A small contrastive image-text model, trained from scratch.
Model: 12.8M parameters, 32-pixel images, encoder arch convnext_v2, text encoder activation gelu.
Data: trained on photos of plants and fungi (iNaturalist), 90422 training examples.
Rows from block 9 of the image encoder of a small contrastive image-text model, named by matrix and row number. Rows with one number within an expert belong to one neuron, the router's apart. Each number is 500 + 25 x the weight over its row's rms, rounded and kept within 0 to 999. All counts start at 0. Numbers have three digits each.
Before each expert's rows are labels from the 100 images, of 14848, where the router gives the expert most weight on average: "top examples" is what is common among them. Only what is clearly more common there than usual is listed. The data: photos of plants and fungi (iNaturalist). In brackets: how many of the 100.
# router: router (encoder.blocks.9.mlp.router.weight, 16x192, trained with AdamW), inputs 96-191
# up: expert up (encoder.blocks.9.mlp.up, 16x48x192), inputs 96-191
# down: expert down (encoder.blocks.9.mlp.down, 16x192x48, transposed), outputs 96-191

# expert 2
top examples: phylum Basidiomycota (30); class Agaricomycetes (30); order Polyporales (26)
router.2:523530482491530489470518521506483488481477495488482535503509491476524500546487467518508529476519513474515478470470466490476518472546522488495469467523471519482496535450497523536494481505519509482472500506508539539506532525534458496468528521493462490521550534520510550519506453455503469484
up.0:490503518532483452530500524488525487522504483512477498480527505510470496472518504517509567459504425503481487491480542547485478471514497495481518481504506441526463512481486474473496481563510464535500471493502492549488538458528478481483519491485503496487516476515521497510529464533466532501
down.0:513467526493486514494520537497491468535508534505500559531512490500502463490478508498508462451528469512505505456460497497518517515454490501471544500469475474484502477519503523507483569505534461506497508548500481536518477510504493507487513498479512558532461444496530532488491464466510509484
up.1:546509512493511506508479471488508522498506500461492509503472478482503482514514482527486524509492509514511524482446517502465501475536496498495502502497498506502522500564503508515475494537547497509467446483486512509535474510493495511527533477488502507505471514541509528511528527497477513489
down.1:488513529501487513508495502487508481528500456529495532495497530504455479539554486486519500480521494484489484516533483487458504483479510490523533499476501490525491496548512574467537525497475534488490493510486492445498511490489513485457519509550527560480499480496480538509469518568493524477
up.2:480535500501468493542484535526555463465495529499510534502491498506487501498487524485506486500500526484486472459533515469523522503485500502530507500504499515476465519498554487433465538509522490517480459498474498524511521522472473529482483513508461522488488468495575507485470505480589475487
down.2:518490495456490497510515453502471546538497476520437484489511500535527477462488548501489526518517568508503444537490489506512535512499474527503498501453551474501472513481507483465502442522489484538495506486462513503479483494509530473516500523484495515536465542482502514512492490517497498503
up.3:488502530466515467553527492535445477527510511504499503509475500512503492499529489468487520459489463499498492488536547478514523537517531485491508519467500503508488522550500490505492525514497536473462469512509494497534490479493519502494542515489494522528495545502503537463564483538495458504
down.3:491498466502497499499460486485497484520483476449485544477529464501509526523488502523549490493491502508452577512518493464511449491551478537494512482494465475488508481512535536536490525505539443488490528466486490529529544530506505499492530521496495506474482478499499503501503487550536460479
up.4:509526508491524500499524524464484479496494474489508551487481510492487466479519499487505516487453482527514480447494503457482495486499468495513476457525501551501547526495499511491534443458476491455520477499479481523501462549525475479505519518481480480511544470493449539483498497524497516505
down.4:482516514503523518486486502490481460544526469487510495487457481524475499466506503456479490509480443497522497484502448510482539488527508526486511483483508519544515513473517503483460506491481525491545498490522481508496491518491482527511502485539474475518538526495504485482542473502480503509
up.5:527502507536529506477509518457520515506529488478502507496548521485484538490530478511480465500494494478510518468491536531547473511538514516513466488482513506487481493446505531519492521508507427510468525507535511487517470539514466521559505472489492484487488524476546497503517516513524508543
down.5:525521523515492519515512517479512517467494539548516482508513487511475536489489545449430547498488521540489498538465466500484523508477519469468480498469440541548475490547486486498494457517508457502448499475485526541519484508526521466517493508447501497484528482524499541548474466517531520468
up.6:535503494532482519475464485517476490477482436504473493527581517506492498533486509497496515479506515499498499467507466487563497498475522487490519498491497500497504545541488458536526479523490492495502508505481559515518476478506466531512491466510500503519518467485512506482491483490506527508
down.6:468448519506517552488504462467514513495439463479493503503507514495503526495497499466488547474436442535495513491514522505504503463481511531474490506517509461462482496508531519492521498465552534508514515524534514474476523481523526528500487483474493485493539498499510482509500521497531473471
up.7:479550518499471482461529507536523460484525520490486487523512493477499509536487554509525509489541483509486528530507501462532494508494498487514519495487518512538507551488530509495489464485449513537453493489506505478499494547462512549493507442474485516494503507513457473499534499429464497537
down.7:552480467498465508559479501493439501521506500503485507503505469479522486475511547479498500500497502448501502482489510524445524534528517456522472532510529487481526514538439498473493480513503513497532499501497522490535509439489532504491482522474509523521521541519506483494490488498497492473
up.8:492477503511537542464494529500496434491552524515500522513479491507509500458503474523500537502490534504537498520491480482528515522476461514529507519510515458561491531520525468519489498535465509537492494476524495472508521530483495530512468474513504497483529490494488537516506510434544559491
down.8:515502527502503513475448505497522555510498527496505509547443481456493527491489489502527503478515512489512514528495518535514529521505448434519511534480545470511481452511508524504513502523553439492549488512516480531503489538532537475517493528487481508508480525500478473506512457568478489461
up.9:518442506512530532521485513462522515498490469472499472497522485457507512507506514518492471503531523465507503429453497484500533540493502550501475523493503502510509507473470522522545512483515516530516469465504574508487506528510472444466494490506517491504533522503465488490508473503482470490
down.9:508525521500514508488458499515497475471436555445505475471534557523478455533482493503520466497508495529502523538538505532485483500555518488472503462461446482490483516509509485462495496477519509532491507493468524520551490526517502473533496463500491485504489513526502487519460482526453544494
up.10:485468502479469502480422462511541543497519483516518480518515506478537544516475501455494505522505529534519515516533512545485524549500491497487515550488517480456495512545432516543495520525499475492533501496492448524513493524491506492477525535471503503480502513527530491519512520551507489473
down.10:532472485465500481533524551472542486478460496480504486489486504498485497559494485462521481475481538520476510539518524545464512522523523545461540523507500489467460524494512492508471496496521498517487473488474515559515491477528471487509558517513519492479504497495502453519524555513521495517
up.11:514499494472480472504566472509487468495490521494511449448479525506495494576515492501522491502481508503515486524477526477483504479523510520499473542523497531453504481461466495453473503507546522490496489510500534505510457533509510493498510495472482524487508530514466469512481496533523494489
down.11:481485475502488493483462475497472539459512491476535493500526528505470517508509474440514489476464485498501477489470504504521523519529475524496488465535456495506465528497492466521525528461449439513498528467465518531470469477530510475529514489535525518459522517506502472549481523482495476468
up.12:496493499509511496467516505501502538509462492501483513501532470526490500503471510472519505493486451501449487487485446520510513469515483521523494508475513504512492461462509465481487540503553496476508477485458489489511481477481527474500483498516518505481472505523475501502503509489480560516
down.12:533484485552493512471495470466504501533485509466482480504461514523518507506475503499525475534524519503505497478515496500510495531485511481543524492507514500510516454462472492441504519521498470523518570448478500480491483507503522461458501505540459544504520526453495483495496451466519499522
up.13:511495488527530522459454474477519499497505513517500495484524498484494502527521466476485477543515540510515509501468473485459514464500522560490478497525543473507535481520483521460481545527500498474494537494504518514520531498525519522451474478471488497528546471511491473506505478473456530481
down.13:536546486498476457479475472539458502473541530477524464482499519501485461520464489449518485521533498487518540455418487522487493496531501495502492515521490498484495491504504460492479511546521473529557465524496483507532471556516504503493513496503485462534509498525500520542514499494479486492
up.14:520498488493490456596464483466531505513527502496490474487510507530513489489498498510508499467525513533440502469489489452532512474500514453503480523455508492504529477480489490523508504504499504492496540518491452422500447518487500519511476498514490533502515518536443504498481503493499559540
down.14:543475458523484522512529506449502481536499492521477502509476533510512481516521503496511492491505542484466512518492515475512476501497535513479476495509501476504493512511503567522478493458469531483511499514551505532488486508493471497510504536531524451524519484503479476455518500458482475526
up.15:481478500508530513504491525474509444507495438516505511493507494530484488500504524466494497491562475520503535512467549461503466537484482515516497473494524490513495542489512513467474565485475506439497482483539488495494522512474470536460532488476467506493566490510525557479500505537490487508
down.15:508414473461494543529496487550508507458494510525492483516536505522517496500489496478493517522483505481491515465479514496483521465525527445499491504485460525493480533551535514498458486504520541479553506530463494529499475521517497501494502478515486480496534470465509487514524498439547529487
up.16:491467556476529519468496500479480498515463479510496529535487485498548500456497489504512484471507499516487471493557508519535511472551479489512497470531496484529505467523512470475540524496486502497544462524521468502462496501502503465517534500514501503515546466542535553509454463492537513500
down.16:516535502451498487501494479500485469501528432508498518464490505485503506497511515492455495538476548489543521469479527511508515475484478506498494503553474503529509499507516496517493517485499528458509481505483486466520474486476483462461519490456522543462519520492456492512464516462523533526
up.17:488495530512480496487559489446506509492506476518482488486467491498491488466480461468480511504549501482519515418506464489523500486502504520511529530535502498488495480507507501521490537475521468467543500474520510474533501495513492527513491526487454496558495488487491522509478500520525482477
down.17:501495501455503512460507528512528507503501500499500535523532505508498525536502465544531486512537489520496505550494528529482541496452505462473514532502501502465568501435500512549507523505544525493514489461489492471504477524510535499517491467508476499496460512495451472475553508519502521539
up.18:483495527525481475475461536533492512510485466524480474476532495506511497521493451498539521494535484505469476533519453494496507512509456501513498450539519508502493516480508468514551466533523515534506528488512508468498464464503505495484485487467512515498522506535524478505456521503522569506
down.18:503455505529547504510528462494506494503479465548544495519492472489493444477485495487476473547478519497518478443460538539510522513482527512494476475527499457513500541538501495530470542490485505469490482495502540487473481476501490455442496521446497465511523487518445495462508480510475501540
up.19:514511497526545438483519473464474572474468508488466529450521503523505476516528533525475502491469499471537481445493550531512511437543512500493535470499518502488516516522503552494467461474463505526495505478481539467507494529526466481522490513498510512517483486482493513534473486522530521493
down.19:484482480482501537507547485518514534493505522539499509451521477483481518492519573528485499484558535508485477491451497463517522513512446486472494485526509494537516477527480494507488507504519539506465537510491477485466529485501520490496510501472508490502458521487501521475486498502443496477
up.20:506534494502515523498501460492503475492483462477481501503505505507470540533502473554501551485484491505514515505485504535517509480505464495498512479548505534535496480468497493486461503481525502476490489490492490561519482511495474501500524488521496487502500513504488489521537513450535471548
down.20:500531496496509501480485510502491513495506484473529537484513548495522481477536500484488563487534504511521505493505477497463500514478509476507576506476527501499548476460463485459468499510509497516526524542464477483505505501465518521458447493512518469497492501468510520461523505511489516482
up.21:460532487510517518493509495502463542475491546535453567478479530530447471479515542492505500519505504519440525542528515509498502537462523514508497474506468475483501525478537496503516463516496520511464511523471460478533466516498504449489491489509507500474531489494526500511528509502513515527
down.21:509462495498535465485484496493522540506497506539519524481466514554470529464472484523493499504510493481488536473484456510512482508471487526521483541507547506495488498491491473528510507483536524486527546549467503511515516482495466556515469526475528487538494575498481472472514538482527484517

# expert 0
top examples: order Fabales (25); family: Fabaceae (25)
router.0:488466462531530505545507457442530558477468539493499508492478484500513520478508465503518525467465514484534504506459501525555479546478510510486509526469486468523461493483481545522541526474505535501501505502514508531503474513509527496479494490482472497492466497518492497476543489541494464494
up.0:507545512505550479551494531480452494497458503507474493475491505517512458515459497548553525512504480537506480536484484506514502497489462483513512483502534496482490525512494484508489484505522517461506533529518481540453462499518516542546531561518524496497510476499501494522459500494457536494
down.0:511513460511511530456458531487488488523507499506515523452502499470449514484490525495489497517493520512511542472453514506512511486549517493472501529484456483508457521503506457492481520475528519487526480514526495481487475494506477522516510501527460498497471565519492472453500472483465503496
up.1:493451465455495501495473513526494526521527523496511471520496508448454504509495477477502437503497534510545502490495517490478490475493470444503509528524530475547486470463498542504539459550473498530483486483465476503514485447505496480503427526485486505496556503529464508508474524530521529510
down.1:538522507469508483525496491478511499492502503499516536505508507481504447518512491461501483541506495521476500516489506489494512473503476490483455495517432588515467504469506494451539513497522517523509446483526453455450521522525529460483523451510547507527491489479525551508479511452529498538
up.2:486483482525501479495462471485523498492469485504503502527540534467527530463490464468507474517511478511506530508505524505556503492474516528470534483508479477488510494512481514493499520490492489509481504510470530535531508514504533485434483467535489483494546465535546484496467526501461548495
down.2:479570529503490490489522491508511517502452511484487508481523500499477437449515468518535474511514453503480491462515461443491524515480462512487497469477460499493532509487470477458469483476460498495510482425548490504509466490467490499493489474516494516493506516462542479486506518479493480544
up.3:457477508539535548468482500497517531498458499481480500508487499516521477487512503524516500487493481448482505461448522462520515499480504477469501510540489478561510491472506517497535490490499514505524509506516532490516477495506495561526483536495491519505568488465456497505550466478495514483
down.3:517486518511497473527493528529514503565497505538506504501505509504546533473530525483515478477545504552519506503522502496494494525472493418474523486489476492513516460556487502496472497463525463501543484495505483505483519550536522459492491499497526474531548479511503500518536493497450491533
up.4:495503473528499529521486496453494509530518469503522510500533471504481497503478517492504495510496492505457533474489508480540513502507482510492471494485503489468476526483512506515531553522427497498514510500510496505521481485478508465521480520489509469514512531498468522489484491455467490530
down.4:469465479503544533489472559473498493478502488490529490511505518515442503487506509507479546496494489515488518508492500486516505497551507483501509467555457498459487503494477500494512565491491526463515505487456455467484499528495534497513481502521510502516457509497485524519494517468497528535
up.5:496457509484476491470507487514501526505481509497507497508491513516476466530511554480509551470495506536518495477505481500485498497522498522529506503523524543541469523519498500473474523537530461491526470491454476493521522481487508476542484483517516500517483497504496518510505495579508502519
down.5:494511524469540496526490496494500500489499501484532514480452505492494491489487453518498482500505509491493538537510555460463461471498470498527481507467491544534489546473497483502472459538504483502478493505500469485487490500499480447485503487507483507497475518521521494447491460570504463531
up.6:469485485513525482471497512495521461497521451517495495462537519501497503492461524482493519521537494489491526481509532452567486542497485484508510482465507517507496549525495502503504534488479506450531478508495498531485502466559496523450495536516525541532494501471502483481501504512491499500
down.6:485506494444531546515490528497509517509531500506515484516488477538476462474533489510487514499519500472513503501488473485504499519498442517500497531481516444530526515511450501475511490465495487469518490520468531478472516494497478539525490466460492568535512551538508490485522520527490456464
up.7:506528483508532454456490479508491461498515510501475497498480529523471478526514467460492474512531536495461488514536460486506493560483499535489498527515467475492510503468535467524517490516448503525499548502501507518504487541496509497516537477495517490488459477509485521514518510465483521503
down.7:507497473531485482507468471482500530523532490502521475552496518481504481497529479532492517473520509488479501502499527516530521494537489513514475511485511480494543464505512501472510516501530472517495477503470513505506448501518522464499454506524483545493500466504481516492509470483495485402
up.8:510507473518525459490492495479594477523500533500526504470491458509572516505475507510482505495502514503497469486466431505504492482518529489519529479499489448522489467519531485494509450472491491500519485485491511472482510502419517521481521482504512483496516472508516519500544501541506544506
down.8:549512477500512501521508522553525545490489498507469491497479516511534518520488533474488514510561477507521451475476467450506503468483479486476540481457500500504515502537470546480492468503504487452465489491514568491491452468546511496501515525494503513479525503489495511516465506501486466517
up.9:510525479528486484523537515517494506506495467514485443503517490463502466510483532535476509528436537470474490485505494477549523539541512468494501542519536458466503538493457506483491550513512532460486502474528516499489471511465495515495470513500505504502446458495493505499538510473500515497
down.9:538501488494519549491480465500496468500514495497483488505533500524473497487475500506520475506521449513475482476441466483550505493491478466521504462542550544519503515477492532532554499491431514496493464507477482514475455499502548525544493508498518499498560511498512476476461478519466523534
up.10:504521505472527512542485482474475536512513561475465476502487488469517540497514494486503509475510526495501531505450518522447483450526509552509518522517504505521479524480537485468520496539512482520448510493507497505496531574487483497533478531513529492518529456484491470511494475473516500462
down.10:491541510523461485479589515490481442520514571492490442503502523524499497543480558565537527514474490533464530497553499483504493485523496494466509467488487514521500486509498480479460479505501465513473488482469487526462474512536488498555531523525514512470495455513507485522465489516496469533
up.11:487533486479488471524526454466552550515505514520485496513511497474483558513483537494519501495518491554525508455513453527523490505508536508478492491497477527519473494499458496556443488482524493553485501515477522469500473505507514479495494520502500516514540507517518478501568525456503500506
down.11:472464546494543487482443533516533530488517532501483512550485469539522483514524525489504503553490486532515445535547485521503492504491509476508496478475520496529520491511499470489538446477483479478540532527446484518493512539474459476513470494487443462508492518504514484493495513519481515518
up.12:486522477458490546554514511500530552489530541482523528483483479537524540478482556533459481523501499496514484469503496495479491444525475518514469475523472499469501496475502491487524509514481518517501482502507527488479528488510497523449482521494498500517499541541554518499467535497477481505
down.12:482504488533503485442505443504464513520485489503442497534498492509473526504516469462479517498490453533510477470485489486488469464480514476485497482460477481512471476509531528511509462511434471481486473491500510514524531489516480463467516476470501533481500476500533499527509490495515504474
up.13:501506494504510538536513543472504536486515452466498509484490492502531482505522502546493521506483515504540512518470530481489472550516510509495495515453473502494520455474511554502484470495483530515495480488512558475490475492487515546479510473473465506481513510500470489506555505479457450500
down.13:495471493474474478506488486469518490484486539496521494502493516453498511526502539517501471524507544509497523511496490543514431487512446478520584517479456506485490489490478515503524484490561497493505517539507501500512536508502536518518493520474489476508470473505502528453484508524483523486
up.14:476507519499499486469502528525507523489461536478504491502486511521523468487514488559487517477442488523488526520503511447472471535486527518521509536525515441453507506541530543486500464514473537492511459479496450480507462483494467460493507514474479511496493495524517497477503531486516520486
down.14:545512465517508550485489512483498508471485488498521544497519525527539506496541503548506470499485457527502490515486497506487503479515467481480478540527517525438487456475473568536493490457510542538483480470484530468443542491472492492468528474532485486519493517515484475506517463457496536499
up.15:463507500524527551434510489553502544511496471514466489517526501539528481507518543475471513492476528507503505437526468479481492512477496532498495487507451507512480509565507526552530539493494479521527504477499506524527531542502477468493502495473469506546487533496563492519522498504506499515
down.15:507514521496535457465510473502483496522484461468552522482485522534530510477515469483514512509494518497511488479569494502499478530533472544522507478521503514499510501484483499477493488496478544519510518461551467517498514541485498482489489481525481520483472510501483523486470514520494495498
up.16:520551487498494527533519501505512489515523488505504505481486484500493508497510509499521519493538484450486524541443534480509523493464468522502456501489493470508483443513502475515486542516524508471516531509457484517495471505505509466492534572438511509476508528474511499516518459452510491487
down.16:569495503496462527464507516489480491533489485500488485518503506493502505469468536479470505464518486500525445511586560517475508501472496517451457514513490493538488530531490480504483504488512523476536533485513507475502474480485477522485509527537517491496531541534510497504480447532467485501
up.17:500452501495506526521533481433461573508524478500487516492469502438470462497533521492489518498510528500499494465531480501474467529500501494492504509486476513503486477495438553542498465514490512469478491480543533519505521432494492497521471468486472476493507489523517479510531524528502503465
down.17:505458485519510526491514515501503524482495506517516474530476484435506522528469513519512483529443517512473469532482502530469518475485497521494495503500461485450497493488491521516495480529555508497490517518507491533517509463503491485438492476455529542526516491523458521503509485426479511522
up.18:504429496479475539514440538489533519512517513476495470498444507490516515520509531515493514499518474539498514548472459536496505535466502481503502476495526489509509522535509515507525499503511521467493495496514486470483513450472508453483517538523507520485517485520492497494515492570510513504
down.18:478525519496515511525513523461485513496501511462488492489517481495510468538560466495526494525514508474482497500451507521481490514522542516547429496507523492502537543543487458505491513516476490472481487487477530517498480500526531468508505493557506514530559489518457461487469546486512442493
up.19:500496489561470490471463482454511485490494526473474519527522505498484528475501533536502491523483491529512502476477531522456497479522506430512521520518487519546485497489476502493538537519498519514492526469514495530496523463519498527510542461469507536511495512481514530513519519512525515527
down.19:481512524483527494472495503523472516453494494477465532484506507428483510498537500516511506491519454508491486497519517501511459442495496470497577528493517500454512460463523500506479549512515505507511502479513526474488506504438505525467469478470526477496547500500539501522513462479489467527
up.20:520506488494495502514510492502458506498488435494493521520496494451498520476498457474530470505510468521462490494466524515474460529523507478473475541488493508493513506502511461501490444495505481476499508511492540541490506484503476507491521497491505517497516467471525512527490514424487397511
down.20:490527477495457485532481500540508491563453488478519501503545534530484496494560543523482520459517538495563522556481495453480464503502467503522460486529527486525504514464462506504488485500465495500502517513452520524502540521519481517457509506533542471483517489537503517547476537477515498507
up.21:513491497504493504441447523544542513499484500491500506452498488480492511490524488500499531482484514451519522510455564508482488515575509502517501528493481512531480511476513516510523556520500501530473449498518516501473522514474490479472514530490486501517515466548496457493512518472487456532
down.21:554484492466491517562499494492473512498489466539461486504539480474523507462477564536544483494489482551504512493535556517515473492521516502457482480486478512517454503495486527501523494496487498569509483537491485510546481502443530514504480496499517481469520489508522503506491478507491453510

# expert 1
top examples: order Caryophyllales (57); family: Cactaceae (55); text has "cactus" (42)
router.1:509464468456451472519531505483540485536524535502537510524525515504543514495516459484485524519510540509512482470483485506520502476497489506520483511461518467483498511481477455490539551501495498477511536527499469510499473457520481481527465486476497525480522493457531506477501493474528516508
up.0:489490513523503501499497524471509464513492506508497469524498478496486531504510481541489552506522544467519493544520502503507510442484482493528487527515496502492536481491504430501505566514542489496524549513488578480517501457502519518494505533510512522513471506474515525510479463527506447502
down.0:483499484504538487506449526512505535526475506521506518500498509509480489479529472505498484497516514476524454502525489518507516462520489537489507511484478520535506466450516550512502480466500500476467495518457487475479520450460484502474521438517533525507513514489494534540500490479509545500
up.1:525454482469545451476424473406502514498472502510505494497511486518493478473510509495509459510449502523501491524495492477481467454475493485457517516497485495550497476470531495460535504498457489503464489510509521494486512522503502535501534494487515503502481500530444503502515508516526513515
down.1:503515491495570507523559505468498508507494488489464525491505516461529529507541543515489495451517511478488492485535540515481505469536510492495537516488506535450506491459452488523467490516554546479514524473557479490504507495460475538467510513492476482504480507482479529465497504482513508503
up.2:485456480460454462519528496508497515511499498504492524512527520463466522475485492503457478518507533496533502502507525514494513500526520553502496496497506516532535529506505454540447471494454524483486490485440521468521521477530505499534526528501520488500532496524538510514525517479502547522
down.2:529505493513523570486485526492498482492487458510482550472468507500485493519525473466458536514477515450515474495498490467488557519510524520491478522519498485567459505509481449479483503518509520504502496461484544489465485530489495477471527519521543484528479506465463528515465505487459522504
up.3:518476500495498524537506512526535473523484531530483515495528487495446502487503512491486506515502478528489476432533481472519478494550438510481510467477507490514495475509510503508518449475476514536520450491493442477532492522490538487506542496502499497502500506451451489498509471552494484458
down.3:501535468532495471455535511497540479492511495469514497509502474535483519500498464529514410535485525531550516472514483513496502489517487483499495506478508511534514526506502518492496524486507502484466542498496474487510479558538505481442517522488489501497466447491476476512505469540484497503
up.4:488490520531457522510508516436531493503500505477514519517483534467462503502530470491496470490503532500531511447482509524530509475547515504492542484450501503492505461475482483473509482526493520508451502484490551497493463539455479489495489503516521497528490475522526504524477481423515498503
down.4:516516511545502501508498490475500486504486501487472516514514494507497472519485496521509532490439478503504494498485469533511492513521481494495491548448521493507518501474518505489529497505488479440541493490475425518512471503548527483502502546482468523490490488470460486476487501536476498507
up.5:504476520454527478520457477488525455523420473516508477500491513525527521449552494460494490520490496505500541491476474501483481515520501533475490489512490519491514513464506478494534489494481503457521504507482482499512479494494479492471513529482512514493450519483523521497507490471485451495
down.5:523539479489486502514524499527539538516513526479467516472452533530475503523463477486440467474518492514491518525510498530499516505505485508509510507532503469480553509486498528521506451523507486475455503510535514555540548527493455505521539550506516516514487480505505503486493481492480495477
up.6:483530520496452526491479478574478487508505536497489535510478526552496480464484546492531530482489502469533468455491456522496524511510497508481488468496457522541528498461531455505502516474477487477516519489513536476499522501523517476518459501512538527533485517466500483507473476474521473521
down.6:500474468489495507523488537474500494560547516508509478524509482475476518461545481501501491531542468494474493501508520509501510506548531518503525529532467531523509487478478493507472530486494489534525473491475527506511503485528526498465484513494490517486570484475474479523467472492465477496
up.7:525484495512469471517479553472501508476481491548536538521490498483483497477490466491505496501533518494508473526555475494539511499494522489510476534480510506532536520492494512499490422473512507504488513527501508501503499529466557508507460474497525511500464491487519541483536510508509479523
down.7:501500518509515485474507516515476523491450494476524479514521534510496508535509509487462479457509515481489522494511529509542493478485478526517492526497500457494488526509510493485515516474493463468490500503489480487486502484463492483519493534488517484460501489478485511520424510473479512499
up.8:505543537482491508497518508455505438522498499490519470491448495545530481430506456490496502498505532519463484542473510499490491484457509494504503524506488475477493518530501492447466469531477499491515504450498504463467524472501459487505476473480470502482538504505495499464567495528521487482
down.8:539494510494511550501492493482542499511521534498536503480499528495504506497504518515481442483491483480448515519452520484490509494467464465501481497473473519462441491479481485511534472498504528495483497496487499494505528485469507507539467416503494478526494520469502515481485507495492516487
up.9:523480512485486509526488485506449484499534504496478551549488505498540476495496503450491482507478475503505502541537479502520487505497501471503493509511504500530461501524525513478498467490476501457494476502521528499523526476506455520545481512510554457466480458451509505482518474496522531491
down.9:495485469505455470516488495513459482480501507488501532537523457494489530483522480519542489518504483503489483457480480500478489448496500489482481512502534509548506477469473504506471478495482462500506523494518500483503476527507494530474525491566433490465479500513498562529504523528530501471
up.10:540521512496523480488530479517497549542518495488493500510494481525483478506498463491522490488483532502440497509491558541518509523501489478456477497519486512487508478539468483441509541494503540468514497520490505482519498515502485538490523503511539472447541523472489497509478515485512520480
down.10:541491491523474486480521481430509512523519514519504449496533507487521487485536519499503540491545509465532512494493492494488441502469453502526494478477494517556527491497517519518500481466486519534494505505502471502486464500509466521486496507505525511490483508508511536494462512494465528480
up.11:483477482530499454494522512516485548454474524491478517475472479510461479516473459491530503506532489516496504510493489516510523502474455484522507489528490500497517477507532517523524479471493507512485499499476515526507518529483458471510532468504441498515501522505469466523462485430483480488
down.11:521511511526484453448481489490479521449552523475540505531503484469482510510467502512523501530487529526482501510488491510501458465478505517512484500510523514458528471496442501522480493489522527503476510466475479499499515504520515508479502470521492481454504538528469502462527469553499470483
up.12:498481466505538512519518495468526499497482476490531491480500493526493510499494536487470475510518541473509520528497469505494483463495548529482470483484497490500468493496465511539442523492505497482510468510481488504546511510524526530512430473487544512493482511499447521509504486464470530497
down.12:488511486492462506541493515478490458486507532516513450505498476479510484455494523484491478515456525515511513522497505509505531452507466482475481522528516487560483481532519505476504462477505514491508498553481509461517468509550533532517504484530469486523519479487493512503501495485528523482
up.13:503510500464472482471545528496532526508504479519512541505549513449439486494499507495504523510494501519495476488549547488517503506475518497486512503495479491486469476489502529509474523506494494474486490485505512563526510520507523590518501477515472492510516493470554521493487506524524462543
down.13:527491483470570478469480514456532501526520479483506490551518508498506513529500456512516526476501490512511520535501518486473494507529503484478478477488536502499468513519547515506492510477504461464478515516476485514522510494533512526453493547456478499543505479482485464487542486521538516467
up.14:530509511522480528555485539487475508534497509481518504483536476494474520544475495510499545468523448505537525495468536509493483453493500474500499514480469522534495475536432499459501514518514499495520504474526457475510543487538500466474483467525518528506534484483483477492531493520462484496
down.14:477525525511532521461530514501472487487479474505535481460515477485532428484505464496492501485493507495490492500511528475501472539493460503511498495518495479496516478528489492506486508503501499508502452504543516455441454510496463491547508468464506506489524527513561500500463489540505499547
up.15:504493538488503524476538507503483458500546543507481511537482512491493451475497481525506452471515550447516517479496524464516478541516510506478519515502517503483526533492489447514530530503507485492474505519508505486515497490499513542506483503539519487464501514509533468518520516539514450465
down.15:469479522547511522498469498465521500495496531482502538531529516551500499499466461492494502522530497498556516514505491507509497512471513496457467499509518509553499520496506509517508511523491466517532507491469469518456512478520550456508497501456503463533487473493487506535453452473476504517
up.16:522477483465490511521480487464513502502506468516497472492510528515504488524505583524493482502505518494536507433499469495530508504497480470502523508476478507487515465478502497499526529496513497439495534482533524475513534509516516523537523485529475472504562475482472520506512491489471530523
down.16:493497548481492460509525545516509505507538494536520492498531517546510444566505458492520499513484491505439526538491517531543525460509530497485522499496466491517468489522457486495487506563558489518525482497517512480471492477473480490518481472503502514462521533500491513531470481497509494502
up.17:471493514516469524487478516475458424488500493522506513505497510494511525459501555505482482475502513478498507494488454504541510506500513507476513482502498492470515508436510471467500456511485501515498515501496470482497496483470527445463490479532488503508481508511482458515487484429534509511
down.17:497506525547491486494459499506536501508530487496517510472487517529477504482522477514533442419499517525498485484493487514518525546502488481523520465489502487534556495567519495526507454500542482488481522516474520517487494498530470529517507504492466514522507532482476536505533552510474494482
up.18:477486480510498502505525518492544515503512512518505504545512496521514512488516537493476535478555535468461484462485513478488515511500461505478511510522478545504505499510506496491448474469477505480499527486502518492496476497485445488523509496499495472510517490470461499513514525487512489467
down.18:488509517512460492560498512496476446492462535507566520475509487452492522539510494465497486477565508532471498456538514486484513468491511481520478509477500512474499508496484523511449512493486513534455509527516514574476518494474539501501498505471469486524540513528539517498538527480523508488
up.19:491459524499472507569508520446472445490545482527499500495465516517509499514485502512482480512515466491525486510508500509437481482496489488518519480464511522482486521481502501517501453508492522518481495499546499512487474523528476533482519506528474514492493496504508465510474493465469472476
down.19:508541497457453522515464499498512446511504500453510519476451489548512489477477504495513473479502499480496516512413527488481501524514496531472502505518521494451537490511492496505541506479473474512527525527497492545496535530531486540496492501549482513488476507551507527475513474473536507481
up.20:557549471515429548493558535519481456481512487521531467497540510524519507534488481484493514497498488520493501537493513510515523506502492509513484524514505488476492517497520480527467490492505484527509498520467496460516525512483514523541518464515490516487462512520467529501448491382455478468
down.20:434502517484496486506533534520514499535494472527473468502529527499491468483485510500488520511493535516530468530499478511516526456479492505508527526462482490496545558491496504520460530498574505495496465485495492485473538512511499486494504498432510476542524498493473487453514480485526507521
up.21:502434480523447468485492470504482515483560500512504515526529482513489506507510480500509471506485514497499461521505491464474531511485478506485479521482496509493492504502508460474479494502455508499447515502527525488501488488485502482531443527517515485476534515493520450481525491485533531443
down.21:537522510506452505466520538557500480545507539509516481494517472490479481506478491488528516532514478491535515501481547520534506539542506521491504493503510508528458473549501499511504529458471479523495533483502539542521476518537528504473495516528486465516499472500476523538462508531453464517